{
  "encoder_arch": "vit",
  "encoder_drop_path": 0.05,
  "epochs": 29.8
}
Rows from block 5 of the audio encoder, named by matrix and row number. Rows with one number belong to one attention dimension. Each number is 128 + 32 x the weight over the matrix's rms, rounded and kept within 0 to 255. All counts start at 0.
# q: attention query (encoder.blocks.5.attn.q.weight, 384x384), inputs 288-383
# k: attention key (encoder.blocks.5.attn.k.weight, 384x384), inputs 288-383
q.192 [125 147 109 104 148 154 104 135 128 128 113 124 104 128 133 134 148 145  89  75 128 130 142 159 136 158 135 142 115 138 137 115 129 148 106 104 113 132 161 153 135  97 140 161 134 140 141 116 141 112 118 111 152 130  97 127 136 131 156 151 153 109 125  90 122 100 117 159 110 171 160 128  67  89 131 137 132 131 109 145 162 112 117 111 137 113 109 154  85 116 119 114 106 120 132 103]
q.193 [127 136 120 127 118 135 153 135 104 115 145 130 126 137 138 132 138 142  99 189  94 109 100 121 139 104  98 133 151 132 126 120 165 130 168 149 142 109 136 135  99 127 129 125 121 132 113 148 133 166 126 120 135 153 127 144 109 132 116 129 129 158 137 114  79 162 160 151 184 114 138 126 153 152 138 126 132 128 144 143 109 108 140 151 118 149 122  98 134 159 142 174  75 117 125 131]
q.194 [132 134 144 154 155 126 157 144  94 126  71 116 139 139 158 121 130 144 123 142 108 147  97 114 115 114 147 104 178 161 111  77 124  84 160 111 148 110 105 131 112  89 132  99 154 140 134 146 136 144 177  86  96 164  81 176 120 109 128 102 163 133 118 172 128 128 138 135 129 118 128  91 138 133 126 117 146 146 108 133 125 148 119 108 136 126 129 157 117 164 117 116 143 129 118 148]
q.195 [123 128 120 104 107 135 116  89 147 124 163 107 159 130  81  94 156 125 200 180  97  62 157 124 166 112 150 140 114 115 123 104  92 149  54 120 129 133 129 211 116 122 151  95  86 125 107 119  99  92 148 160 176  96  74 133 189 103 111  82 106 131 180 109 119  77 120 156 169 142 118 103 118 132 113  96 138 119 154 146 140  91  98 122 142  85 143  79 109 110 110 134  87 116 128 175]
q.196 [139 144 121 165 151 162 143 135 152 114 149 113 126 136 128 130 161 133 115  86 169 129 102 107 163 138 107 154 120 112  95 137 149 132 154 173  69 117 135  88 107 100 121 158 114 130 202  78 202 142 125 144 120  83 101 170 100 166 153  81 107 127  87 115 145 122 168 135 138 159 127 181 141 141 143 116 158 135 162  84 199 159 114 134 106  74 140 115 138 123 144 168 154 101 133 139]
q.197 [127  68  93 117 110 108 136 216 158  85 101 135 177 179 103 130 179 143 141  58 170 138 150 139  97 113 129 175 122  98 110 105 146  98  86 160 183  86 151  85 236 131 117 103 140 114 135 211 139 191 194 118 107 185 141 140  94  95 137 148 141  87 100 196 175 137  91 150 172  34  90 137 148 172 111 118  66 126 154 141 132  77 148 145 164 151  89 160 151 116 115 108  98 128 129 107]
q.198 [186 145 123 135  77 207 128 114  44 119 111  66 161 197 103 137 106 113 111  90 147  99  95 107 126 111 101  73 149 140  89 147 177 120 133 158 125 155 136 114 101 155 101  92  89 187 118 144 101 114 133 119  95 161 109  86 121 156 105 196 188 151 154 108 155  75 149 117 104 149 136 131 120 101 141 163 129 122  88 122 146 114 142  90 167 140 137 102 179  90 134 105 124 154 168 142]
q.199 [145  85 178 163 112 164 138  80  78 128 139 138 167 101 108 148 177 193 129  72 182 191  64 149 103  74 118 102 150  71 188 115 147 177 161 232 146  99 112 129 211 151 150  75 114 171 113 124 104  97 128  78 175 163 126  88  80  69  78  52 172 149 135 197 154 183 132 155 132 160 142 126 145 154 146 119 104 105 156 119 167  84 122  88 132  79  96 100 146 116 129 124 196 134  53 207]
q.200 [153 129 155  83 197 176 127 135 116 159 141 104  87  86 141 193 189 147 160 123  82  92 127 159  73 111 129 140 148  75 136 130 104 133 164  99 149 135 120 105 177 108  46 165 152 115  58 123 139 145 140 163 101  99 144 116 118  77  60  94 109 101  84 114 145 164 110 129 136 200 105 120 127 153 147 121 128 149  89 136 100 108 112 123 131 112 116  86  79 105 138 172 113 146  77 100]
q.201 [ 61 132  50 121 169 124  77 150 106 175 150 138  96 134 151 144 101 209  91 107 158 131 139 205 143 158  61 118 161 164 151 114 138  89 163 154  68 204 217  77  83 121 113  69  95 114 148 104 190 171  82 144 140 139  79  72 152  88 180 178 169 126 101 122 182 120  67  52 121  82 106 130  99  85 199  66 174 235 209  87  74 162 125 121 131 213  82 148 106 163 130 102  60 112 197  44]
q.202 [136 113 165 139 130  85  92 156  87 130 174 205 122  66  86 145 139  97 166  69 142 123 144  83 187 137 172 138 113 150 101  46 144 128 159  75 163 210 115 103 136 156  65 191 126 116 195 201 153 157  85 151 101 158  98  89  86 149  83 183 167 103 198 103 111 100 160 181 148 158 122 140 103 129  69  96 145 134  84 186  63 105 168 169 133 125 122 113 147  89 132  80 108 120 134 143]
q.203 [106 110 156  98  74  74 145 180 131 106 220 143 147 141 153 112 188 121 146 124 143 162 104 153 162 118 150 108 132 130 136 143 176  78 122 133 141 121 184 128  93 164 111 120 117 123 122 202  61 118 132  82 122 117 115 153 184 152  83 172 128  33 137 118 176  88 133 140 130 158 139  75  81 153  66 139 145 158  95 143  94 123 153 154 134 148 160 119 158  86  83  18 125 146 168 146]
q.204 [100  95 135 132 145 133 151 167 145 158 139 136 132  78 125 188 156 101 120 120 102 120 111 125  90 155 105  79 116  98 141 168 163 130 132  61 162 116  96 159 178 135 126 172  95 101  78 143  91 134 130 133 151 126 165  93  54 112  99 111 123 141 151 170 162 154 121 205 144 119 142 105  82 113 173 169 168 149  88 133 166 154 199 143 190  74 108  88 132  97 180 197 114 137 107  90]
q.205 [153 116 102 140 123  89 107 103 121 149 107 117 121  80 111 108  76 168  72 123 180  47 101 137 142  80 153 103 139 167 105 107 120 131  61 129 106 153  66 149 119 118 113 126  86 177 123 100 103 115 139 103 107 132  62 166  93 100 125 114  81 179 115  86  97  86 109 190 160 118 129 165 109 158 152  57 109 144 129 142  64  86 165 128  95 167 187 115 119 177 104 121 187 115 130 188]
q.206 [134  72  70 131 118 106  74 161 117 133 134 124 217  94 141  77  92 130 124 168 160 119 119  75 133  96 147 136  98 126 119 116 111 125 153 193  90 194 123  87 120 129 195 125 113  96 153 130 100  82 171  92 142 122 114  77 116 134 179 148  49 171 127  91 135 101 183  74  57 131  82  75 161 129  87 109  77 187 123 112 127 104 131 120 137 164 118  88 134 176 155  97 169  76 141 163]
q.207 [192 139 130 125  84  64  69  83 133 116 120 176 130 124 152 150 152 121 133 114 103 129  81 139 117 124 122 159 127 125 155 128  99 111 116 151  80 163  77 152 143 115 149  99 118 141 141  98 150  95 149  99 169 156  41 154 166 130 111 134 148 127  84  54 138 116  90  28 164 113 147 136 151 133 110 123  64 130 199 146 144 114 137 129 162 181 174 189  67 123 152  91  65  47 127 154]
q.208 [120 168 149 109 124 106 128  74 118 120  96 189 117 120 165 107 115 127 148 126 135  97 153 166  99 128  98 131 147 120 125 145 109 109 186 131 147 103 106 127 125  86 140  96 110  97 140 122 118 122 130 128 109  93 132 147 134 114 103 101 120 116 147 139 110 135 136 138 156 113 169  93 130 174 154 133 154 101 165 167 106 152 105 136 168 141 101  95 148 129 131 138 142 105 104 126]
q.209 [101 111 143 141 113 163 132 118 111 121 153  90  92 165 132 144 116 158 177 153 151 136 136 123 134 103 116 165 116 128 132 139 147 149 110 137 119 132 151 163  94 118 149 149 133 127 108 103 134 147 114 123 130 143 113  92 138 114 132  84 132 125 122 124 123 113 148 173 154  92 105  92 135  91 163 103 118 100 155  99 121 133 146 142 110 129 111 108 112 140 128  70 148 122 151 130]
q.210 [116 143 155 132 102 165 179 137 125 140 121 122 112 128 135 104 122 140 169 110 117 160 138 108 148 124 145  91  98 135 155 135 138 146 119 145 127 131 106 140 126  70 114  85 117 110 149 115 151  81 127 129 124 116 124  91 100 137 175 107 122 139 136 133 155 104 132 153 121 136 106 173 100 129 114 102 153 188 146 108 132 171 127  99 143 149 155 107 109 147 112 105 173 125  89 131]
q.211 [ 90 102 124 106  86 118  88 152 118 173 121  72 153 145 143  98 105  71 160 123 168 115 120 145 144  77 121 107  94 175 123 135 135 152  99 128 110 115 136  86 109 164  98 140 139 146 201 118  62 128 112 138 132 139 124 134 121 159 179  98 115 124  94  64 153 123 176 148 159 127 101 120 181 113 159 106 136  75 126  89 158  82  83 145 133 158  94 178 118 150  95 153 157 154 150 179]
q.212 [ 81 110 129 111  59 151 154 162 103 132 143  98  34  81 135 141 129 134 161 167 121 147 114 131 117 132 148 157 151 121  99 116 103 142 110 176 133 125  97  90 113  92 120 117 139 119 125 164 152  78  73  44 140  99 181 154 167 108 178 179  42 147 118 142 146  82 165 117 147 105 144 172 101 188  79 146 135 150 101 161 178 145 145  62 175 140  91 144  70 117 139 144 106 100  76 136]
q.213 [127 152 174 125 152  78 160 153 142 124 189 114  54 143  91 115 140 107 157  92 114 159 180  99 146 130 159  99 187 149  79 116 127 122 213 176 194 134 127  58 126 114 110 164  92 188 121 182 103 121 194 143 127 113  95 145 210 136  91 123 147 134 128 178 177  77 136 148 127 179 119 119 107 125  80 151 183  67 137 108 142 108 118  39 123 152 137 116 180  92 117 200 130  95  84 150]
q.214 [143  87  94 107 191 123 184 151 159 115  92 106 173  39 128  94 108 131  67 104 191 130  97  67 141  96  92 138 155 171 158 110 105 139 145 221 140 163  77 150 144 154  62  83 106 188 111  88 101  88 154  83 212 204 155 153 118 154 172 130 116 161 156  90  58  94 183 123 133 129  19 147 143 159  87 172 104 157  95 115  94 121 128  99  40 114 125 103  76  81  98 128 145 212 136 164]
q.215 [101 165  89 151  93 140  68 151 157 116 188 140 148 135 135  16 111 148 123 152 121 171 195 150 180 108  99  99 137 155 104 136 110 132 187 157 127 127 124 104  86  48 145 126 130 110 103 146 147  95 127 148  83 112  93  99 138 156 157 208 161 163 237 150 148  46 153 148 106  70  97  58 114 169  88  90 186 181 119  90 115  61 100 164 143 178 137 101 175 167  90 110 149 112 186 193]
q.216 [182  56 194  92 154 120  78  88  55 115 160 111 168  81 138 156  74 146 207 127 144  73 132 103 169 128 136 135 101 103  91 172 144 100  87 101  57 177  88 185 160  80 113 124 144  69 195 107 144 131 119 132  88 128 150  82  84 150  99  93 109 139 108  63  57  96 128 148 118 145 115 138 104  66 154 173  51  89 113 131  78 160 126  89  63 123 155 105 161  67 121  97  35  99  77 121]
q.217 [ 66 123 122 128 113 126 167 143 115 144 198 171 171 182  72 205 208  93 131 167  64 165 139 174 160 107 156 151  61 128 217  69  67 128 105 116 200  84 176 105  34 156  91 139  95 146  60 148 101 108 141 218  93  85 173 136 111  95  23 126 161 114 193 135 158  85 117  91 182 140 123 101 111 183 139  48 194 224 141 151 189 104 184 156 114 116  84  64 145  54  95 165 148 124 135  74]
q.218 [165 132 132  96 117  79 150 169 109 109 180 144 118 146 131 155  57 116 100  88 143 111 194 142 183 142  93 121 162 202  99 108 127 110  52 114 146 149 186 150 114 128 134 101 134  76 127 146 105 218 126 150 161 157 146  97 129 144 113 211 140  89 128 103 139 146  99 147 127 121 124 147  92 137 135 140 130 110 125 165 139 104 163 132  91 151 151  82 120 140 125 152  77 129 170 122]
q.219 [131  77 127 113 135 132  46 106 129 110  89 123 159 113 163 198 148 142 166 137 125  59 205  81 197  92 129 100 135  60 153 117 148 169 168 104 105 146  71 166 147  85 107 182 150  84  74  94 151  74 147 135  67 130 150 117 100 145 122  74 145 172 130 159  80 169 127 151 107  96  75 175 135  94 151 169 154 164 104 120 113 109  91 148  82 109 154 166 147  57 200 178  45 108  61 122]
q.220 [164 109 138 122 121 127 135 164 113  32 132 155 140 114 131 131 104  84 127 100 131 105 145  96 189  76 140 104 164 152 108 121 110 111 134 134  76  87 129 137 111 147 115 138 139 144 115 132 116  99 108 142 137 122 133 140 134 130 130 171 163 137 115 132  98  77 129 170 172 115 114 120 133 131 149  77 145  98 119 129 109 117 147 168  91 109 147 159 126  93 140 134 127  79  51 130]
q.221 [ 95 126  91 198 161 143 120 225 169 184 178 167 162 139 105 180  97 166  90 143 122  95 118 159 153 155 126 217 118 140 195 135 159 183 153 155 107 118 184  83 146 152 185  81 154 171  97 163  87 162 140 111 168 138 144 177  67  69 118 127  94  78  87 200 135 116 149 104  95 104 110 188 169 130 162 110  88 183  95 151 155 103 102  73 122 123  99  61  95 117 138  97 157 113 141 123]
q.222 [114 123 133  95  81  88 136 163 130  94 159 187 143  92  75 102 144 119  95 142 145 133  45 128  63 122 175 108 147  64 111  83 110 151  89 177 137 114 149 160 145 127 133  99 102 132 141 126 135  57 135 122  99 143 142 128 137 127  59 150 119 158 125 166 160 101 148 149 116 176 123 102 142 130 112 170 139 138 140 139 115 101 120 175 162 115 182 115  77 136  93  78 161 184  93 149]
q.223 [146 237 137 107 114  99 151 138 107 105  94 107  24 139 152 145 179 166 111 147 121 122 152  60 106  96  94 184 103 142 111 134  70 112 135 105 120 111 126 132 120  83 152 170 128 204 148  48 193 225  39 198 103  95 154 121 128 120 113 163 135 134 144 167 205 167  93 100 112 130  97 171 105 134 132 136 108 107 144 128 180 125 154  42 126 101  47  76 155 184 161 171 122 119 121  50]
q.224 [142 143 120 144 122 103 146 150 130 123 101  99  98 124 129 154 133 105 117 109 145  99 137 107 131 142 115 129 130  98 133 139 116 109 134 138 124 129 125 153 132 109 151 128 130 143 134 165 123  96 140 150 143 118 128 133  91 178 151 111 117 168 109 169 160 109 117 110 110 127 128 126 112  81  95 151 128 153  97 148  98 101 113 138 126 128 100 144 159 133 149 115 106 104 147  76]
q.225 [113 134 127 105  88 125 161 121 131 130 164 139 151 135  92 118 163 136  94  75 140 125 143 145 119 126 132  99 129 122 126 132 130 189 163 126 111 135 114 153 134 117 155 134 143 129 126 126 169 158 138 126 122 151 130 137 144  86 145 147 116 142 104 117 130 146 129 120 121 111 130 149 112 154 130 133 145 129 116  98 150 138 119  99 129 111 165 161 148 117 104 160 135 150 133 108]
q.226 [141 119  96 124  71 136 128 169 111 173 117  99 152  97 138  87 104 139 124 119 134 127 149  94 174 181 117 140 139 118  96 164 121  99 102 112 112 139 159 140 123  57 135 120  94  54 187 173 104  68 116 117 126 151 163 160 120 132 126 155 136 112 101 136 137 145 118 142 162 141 111 155 116 180 138 140 128 111 153  89 116 129 118 104  95  88 163 113 127 128 127  90  95 124  73 136]
q.227 [127  89 112 173 109  84  99 132 148 106 137  71 118 181 134 108 123 180  73 174 158  72  50 147 112 140 167 130 108 110 134 127  84 153  77 106  96 125 133 117  95 148 151 122 104 165 179 102 111 139 120 163 152  55 123 119  71 107 161 102 103 184 125  50 154 175 145  88  76 110  97 106 108 139 181 111 118 225 167 189 127  67 160 178 144 163  97  99 114 114 129 143  78 123 189 123]
k.192 [110 144 106 131 155 123 165 136 101 135 137 121 130 137 135 118 164 115 101 152  95 147 151 110 131  97 120 110 136 138 181 119 130 145 128 142 140 126 117 134 126 118 112 137 109 127 105 127 158 130 104 161 126 135 125 158 141 106 101 133 138 105 132 149 150 118 125 143 119 104 111 125 138 143 132 144 137 126 128 134 167 129 120 130 144 110  93 128 159 126 145 164 143 165 111 114]
k.193 [132  84 113 144 107 113 139 169 137 115 111 148 120 148 132 153 114  97 121 145  84 117 127 118 121 125 132 198 140 125 130  73 100 104 164 134 127 133 125 129 104 141 130 137  98 145 118 159 115 183  95 128 156 105  99 137 183 111 125 176 118 122 134 171 150 115 121 124  96 120 105 157 116 106 116 127 141 152 103 117 112 153 114 119 162 163 100 112 114 130 137 163 133  97 167 125]
k.194 [114 125 141 175 117 155 121 139 135 129 103 135 131 114 132 127 123 103 171 158 156 129 129 115 128  85 124  72 107 120 154 122 129 127 121 121 151 169 101 110 112 132 125 156 136 141 149 127  96 122 104 112 132 110 109 122 104 134 154 116 119 120 145  83 127 109 149 152 111 152 138  92  93 141 123 114 120 179 117 107 136 105 108 136 136 151 129 142 121 148  89 118 133 121 174 119]
k.195 [118 101 106 168 148 141  88  93 129 171 173 162  76 127  85  97 136 162 122 128  86 155 123 148  83 132 116 109 128 137 141 124 134 122 109 132 163 104 101 106 165 125  91  87 147 161  79 113 142 131 128  91 143 115 166 116 141 123 120 109 102 138 168 191 179  89 140 120 159 146 133 111 150  93 163  92  99 162 147 118  95 154 136 111  91 136 100 138 117 119 126  73 193 103 173 129]
k.196 [124 139 123 117  99 117 177  89 105 163 156 132 171 159 150 105 108 155 125 104 115 146 153 169 170 127 152 103 105 163 175 140 121 151 102 153 166 137 174 110 134 104 180 146 126 137 191 102 108 150 159 128 149 209 155  99 125 124 178 177 169 125 106  99 138  88 128 106 157 100 141 112 109 158 104 133 133 146 140  93 130 103 122 119 119 138 116 112 143  99  97 118 121 164 130 137]
k.197 [129  59 147 129 136 107 181 180 172  99 172 174 146 105 108 251 163 101 128  89 120 160 172 215 112 172 119 147  77  71 164  87  88 133 109  82 155 132 164 129 107 206 130  80 135 105 102 148  73 158 196 153  90 130 120  68  97 114  86 116 161 116 122 153 149 117 111 152 180 120 135 126 109 116 135  64 237 120  76 190 154 139 195 207 149 120  96  87 168  76 145  83  86 146 151  62]
k.198 [118 180 146  72 114 105 133  74 180 122  76  50   0 161 155 104 150 188  98 116  79 104  92  78 135 183 135 162 121 164 101 104 161  87 134 102  76 130 150  88 112 145 160 101 150 161 117  80 131 170  93 151 126  97  72 112 116 114 136 103 134 103  72  83 218 172 132 113 151 100 115 114 137 169 150  89 116  87 140  92  89 134 115  83 139 101 135 106 132 199 166 157 156 142  96  91]
k.199 [ 96 153 153 152  62 170 167 145 152 131 143 143 100 146  96 138 128 142 146  78  24 140 172  39 212 182 176 171  89 113 104 123 101  79 113  18 150 140 177 148 155 179 109 123 106 149 105 157 108 254  59 198  68 138 188 187 184  90 104 121 146  97 242 151 139 127 122 107 119 114 108 108 154 105 157 149 178  43  93 128 118  57 115 143 144 104 106  87 211 180 213 132  90 167 128  59]
k.200 [198 174 100 130 149 144 158 212 160 132 144  92 104  86  92 105 116 131  72  95  86 182 137 237 122 210 152 143 114 141 133  79 133 120  94  78 211 140 243  77 180 182 158 100  95 147 127 158 112 124 145  80 166 156  69 167 149 124 205 174 118  79 130 164 164 108 149 153 220 136 161 182  88 103  59 144 127 169  98 139 120 124 196 104 206  92  96 155 188 103  94 156 136 118 150 130]
k.201 [135 190 160 104 152 164 129 209  99 143  91 192   8 182 195 162 131  61 182 114 107 125  25  63 101 123  85 110 154 154  55  76 155 148 163 207  74 110 180  71  92   0  95 125 228 161  69 127 203  32 201 119 167  99 102 156  59  84  87 130  82 140 148 181  94 108 137 224 105 145 146  96  95 125 155  64 152 157 129 190 187 149  99 113 229 153  85  42  84 147  96 112 105 135 162 148]
k.202 [ 76 117 121  77 186 107  89  52 248  84 198 136 152  94  98 110 203 163 161 109 208 150 154 172  92  66  69 203  60 150 173  83 130 117 164  48  94 105 130 158 129 128 169 131 232 119 171 122 121 121 177  72  99 155  86 133  89  55 135 127 182 145 135 180  90 129 136  84  81  61 150 181 226 114 112  56  82 179  91 104 158  73  97 147 197  90  15 137 140 134 152 186 156 150 136 136]
k.203 [113 151 225 143 141 150  95 129 197  97  90 163 129 132 144 108 222 146 134  67 151 128 131 147 107  86 117 118 125 159 142 153 156 158 143 109 209 113 110 156 174 150 163 144 188 151 145 124 141 134 158 130 165 136 114 147 150  74 124 112 109 162  88 143 168 167 149 156 123  81 146 179 174 169 115 112 109 139 154  75  94 102 130 158 208 104 107 150 155 157 108 205 208 215 118 162]
k.204 [ 99 113 123 134 164  78 154 169 138 114 179 116 146  71 153 195  91 123  51  71 103 164 126 137 156  79 172 114 147 204 201  95  85 107 121 111 137  89  93 162 100 137 100 104  96  80 123  97 125 104 147 152 114 112  74 212 117 118 157 142 116  88  72 113 109 132 151 135 175 137 121 143 108 240 112 103  77 189 122 149 153  79 149 142 106 141 143 167  79 114 127 132 186 125  80 161]
k.205 [161 167  98  56  84 179  74  70 112 200 131 114 144 170 145 105 137 175 193 142 149  91 109 155 103 137 135 109 126  92 109 166 163 173 123  84  90 116  81 182 106 132 137 166 168 117  99 126 131 193 114 118 102 143 127  91 139 153  91 104 140 188 187 123  84 125 105 132 148  93 138  60 130 108 176 160 129  90 154 110 127 190  99 112 146 136 134  87 133 131  85 155  35  98 175 127]
k.206 [152 131 193 112  83 124 108 123  56 155 145 163 115 167 135 138 159  66 124 148 125 116 112  77  66 190 175 138 138 141 146 144 205 199 146 139  71 154 107 145  65 112 151  97 169 120  74 106 139  90  88 113 125  91 104 181 154 157 161  89 132 155 123  81  75 147 135 104 108 125 146 165 121 123  97 116 173 194 194 115 126 148 102 184 118 118 174  91  86 125 150 127  99  90 106 141]
k.207 [196 179 125 153  89 160  82 121 131 169 131 161  96 135  99  86  69 150 163 161 118 124 178  80 179 131 202  59 122 114  41 173 114 211  72  57 163 161  60 163 106 141  88 236 147 202  97  92 113 146 139 209  75 123 102 148 116 119 130  83 101 127 178 113  92 150 116 140  60  81 184 142  54 105 160 109 190  70 118 144  90 157 144 129 112 153 116  97 152 189  99 147 115 150  89 114]
k.208 [138 122 125 112 119 133  89  92 128 107 113 156 135 125 134 108  65 128 157 133 166 106 129 128 126 144 118 118 118 130 111 143 129 123 149 123 118 118 147 128 134 126 147 168 117 125 140 126 119 119 137 134 134 114 138 119 159 174 151 136 136 128 117  97 113 111 130 114 129  88 104 133 134 138 128  96 122 146 131 107 127 116 123 113 131 157 120 139 166 156 132 148 111 120 142 119]
k.209 [159 113 145 107 112  95 107 152 142 142 160 127 131 141 120 113 176  89  84 119 119 157 112 141 107 112 170 138 149 149 146 160 142 140 116  75 113 129 113 101 136 172 112 105 131 107 134 150  99 118 133  89 107 185 119 140 142 124 147  82 118 124 142 102 131 140 125 147  96 172 121 158 160 159  79 165 149  72 109  99 106 121 102 164 128 111 106 159  84 126 131 133 123 143  94 174]
k.210 [129 156 104 129 139 116 130 145 127 137 142 120 137 120  95 142 127 123 123 111 111 113 111 130 132 189 118 145 152 114  95 144 139 116 139 117 130 124 139 105 165 124 137 133 153 131 105 154 145 129 169 143 122 149 117 105  64 118 142 134 138 149 135 117 134 141 115  65 122 151 110 125 142 110 131 119 164 111 153 121 114 134 113 135 129 160  98 100 116 156 133 140 165 133 168 131]
k.211 [127  96 141 147 170 127 160  80 166 132 145 119 168 170  95 161 101 150 180 152 121 104 118 125 101 132 140 148 142  92 140 129 114 157 121 140 116 141 170 108 142 172 131 134 172 145  80 125 142 177 150 100 130 111  97 148 114 139 118  65 143 140 119 149 114 140 137 165 133  76 111 153 122  94 167 173 111 156 139 141 127 107 106 128  62 146  92 123 146 124 138 141 146 183 142 161]
k.212 [151 109 141 122 131  98 129  70 144 132  94 138  91  71 135 114 114 118  72 171 116 216 146 132 131  95  94 154 140 133 190 157 164 126  78  59 126 145  82 162 114 115 106  61 163 142 138 106 128 132 168 147  93 125 144  79 156 110 126 126 209 119 143  96 128 140 126 130 134 116 194 145 112 111 190 150 160 117  77 159  66 139 101 110 138 116 107 120 108  95 129 170 156 183 118 111]
k.213 [105  97 129  75 148 139 180 179 162 123 159 118 112  73 140 111  89  99 175 150 143 164 121 102  74  95 128 190 174  76  72 131 105 104 163 136 167 133 216 163 122  88 134 120 132 103 154 220 147 124 144 214 105 148 164 176 207 139  79 187  88 167 136 189 139 196  94 139 147 154  54 122 112 142 160 100 105 163 135 148 148 152 176 113  76  99  97 149 150 162 122 151 136 140  89  80]
k.214 [186 169 111 102 124 111 117  81 146  40 105 139   4 106  88 213 123 173 171 117  91 118 169  74 116 149 148 120 117 114 136 185 136 129 102  96 132 151 118 154 146  99 157 195  80  33 199 124 177 155 146 194 127 109 133 161 141 146  94 109 158 142  97  54 117 152  83  80 156 201 105 105 100  53 176 199 155 148 110 178 143 163 102 129 131 131 115 189 138  47 163 153  27 133 101 103]
k.215 [ 75 138 174 144 184  84 184  46 201 140 118 155  66 153 220 145 207 106 109  95 117  69 155  44 181 101 120 135 175 135 190  95 194 178 182 110 153  82 126 158 103 180  84 161 118 159 128 130 121 155 126 177 162  86 153  75 194  62 112  99 117  64 102 137 141  90 153 191  96  65 164 105  84  69 155 111 119 116 115 123 131 101 231 156 155 154 148 135 177 120 215 155 168 149 137  88]
k.216 [ 44 129  83 166 120 125  23 102 168 149 116 136 132  74  72 129 101 181 101 164 176  88 155 179 143  97  95 153  69 158 183 219 123 176  65  73  86  80 114 136 113 178 162 139 107 124 114  63 138  67 168 166 144 106  65 123 103 102 149 133  94 116 130 139  75 123 155   0 134 107 107 156 154 179 141  18 136 132 112 163 130 102 135 179 144  85 176 147 142 114 103 126  42 108 129 140]
k.217 [ 92  79 109 220 171 117 150 228 164 125 165 158 138 220 156 159  68  87 118  55 185 154  33 161 150  79  77 113 113 137  71 108 145  61 115 147 189  64 191  45 194 113 156  93 176 106 153 103 164 150 182  48  95 166 140 103 119 123 167 112 115 124 168 149 193 127 134 154  73 102 150 175  92 176 148 106  60 150  76 127 129 113 170  88 176 182 140  84  73 155  59  51  84 184 171 127]
k.218 [107 147 169 100 168 170 128  80 155 102 119 141 107 128 137  98 141 138 109 114 182 109  67 129 148  47 165  77 108 166  88 153 129 130 119 166  27  23 123 140 181  81 139 108 127 140 154  61 196 126 202 100 122 160  80 174 121  64 144 101 127 165 125 204 145 160  95 179 105  65 110 117 195 192  95 103  64  82 151 170 103 178 122  66 155 116 115 103 151 126 135 170 135 136 131 135]
k.219 [101 159 129 203 152  88  97 175 131 141  75 163  50  59 180 151 106 120  57 158 107 143 144 146 124 184 167 203 117 109 145 212 150 103 124 112 123 205 115 147 171 100 153 155 150 122 112 153 116  93  76 142 126 155  93  89 124 127 139 151  80 129 110 132  64 116 147  71 115  58  84 182 107 109 134  99 169 175  56 146 184  86 103 145 110 152 123 160 137 141  88 168  80 107  78 158]
k.220 [105 116 153 156 114 118 152 115 106 111 164 127 115 111 176  71 170 159 143 146 138 136 117  76 120 106  77  89 137 101 113 145 171 113 152 188 162 107 153 156 147  92 130 153 125 151 106 117 130 178 134 124 103 143 139 143  80  76 163 137 145 123  95 137 184 149  79 140 109 104 143  91 133 161 165 118 149  79  99 134  95 133 145 149 138 119  89 118 165 160  67 137 125 120 120 110]
k.221 [ 89  60 154  97 134 116 147 227  51  97 136 135 108 224 158 189 144  50 157 163 138 182 205  73 136  88 142 142 102  86 140  50 122  66 144 169 187 148  76  86  88 151  30 110 195 115 107 193 126 158  59 130  79 126 132 134 175 186 136  63 142  86 236 171  65 176  54 151 115 153  56 104  93  79 110 221 129 166 192 142 222 136  85 120 136 119 149  92 133  50 164 139 123 104 134 176]
k.222 [184 173  92 187  94 117 112 127 168 141 109  69 157 163 149 121 156 129 200 137 122 111 152 143 128 115  94 111 197 169 142 203 112 100  86  59 104 120  94 133 146 175 107 186  75 127 165  46 144 111 136 118  94 127 103 162 143  95 143 125 131 100 143  69 168 130 123 135 140 142 112 145 147 122 102 169 172 146 131  92 107 135 165  98 149 147 186 183 108 116 124 143 107 117  59 144]
k.223 [177 146  77 138 130  84 136 219 136 163 135 109 137 157  78 189  91  25 201 134  61  87  92 132 227 115 136  65  95 114 122 101 153 108 132 212  90 138 194 100 140  69  66  42 122 103  83 172 190 127 108 157 148  36 194 124 103 126 123 123 146 109 102 206 184 108  85 133 156 106 115 141 126 138  81 166 172 142 151 209  94 196 143 142  94 129 201 103 121  68 126  88 110 115 143  92]
k.224 [120 110 110 136  84 122 165 128 154 135 150  87 112 103 117 139 135 130 120 102  79 115 150 115 113 118  82  89 138 140 154  74  84 141 115 173 159 131 132 114 113 123 132 164 120 116 113 101 115 155 102 134 106 104 141 149 160 129 124 139 111 120 146 149 154 106 133 113 166 138 140 108 142 103 129 142 155 101 183 141 104 132 128 121 109 115 119 105 140 136 122 113 126 136 156  84]
k.225 [114 125 132 132 116 144 127 140 126 125 147 131 112 111 132 112 123 117 135 133  93 136 146 132 107 106 130  97 113 130 132 159 143 112 101 116 104 150  81  97 124 110 109 108 118 109 189  85 141  76 116 138 169 111 113 137 136 145 127  86 128 113 147 151 108 118 140 104 120 140  72  95 173 142 152 130 163 112 136 128 104 134 128 123 144 146 138 113 120 126 147 101 126 107 155 136]
k.226 [125 127 118 129 180 137 114 123 125 138 152 157 116 120 164 104 114 126 124 135 154 109 106  95 125 146 144 101 135 112 126  90 129 147 128 104  86 105 121 147 154 105 105 102 125 115 101 119 149 104 132 106 104 150 111 173 154 109 126 105 107 136 122 145 125 149 132 146  76 169 160 151 148 143 106 109 166 150 142 123 123 122 147 137 149 125 122 113 108 129 178 100 143 134  95 119]
k.227 [ 99  94 119  91 121 139 141 103 132  89  64 105 139 131 121 125  82 138 144 151 138 134 123 118 137  91  55  94 124 120 126 122 155 108 102 118 143 131 134 170 182  77 144 188 131 108 114 110  94 123 152 141 107 149 137 128 132 148 143 142 111  94 128 159 138 181 168 132 172 112  98 143 142  97 155 168 116 123 140 180  77 139 159 186 151 146 186 122 123 119 102 147 134 124 114 157]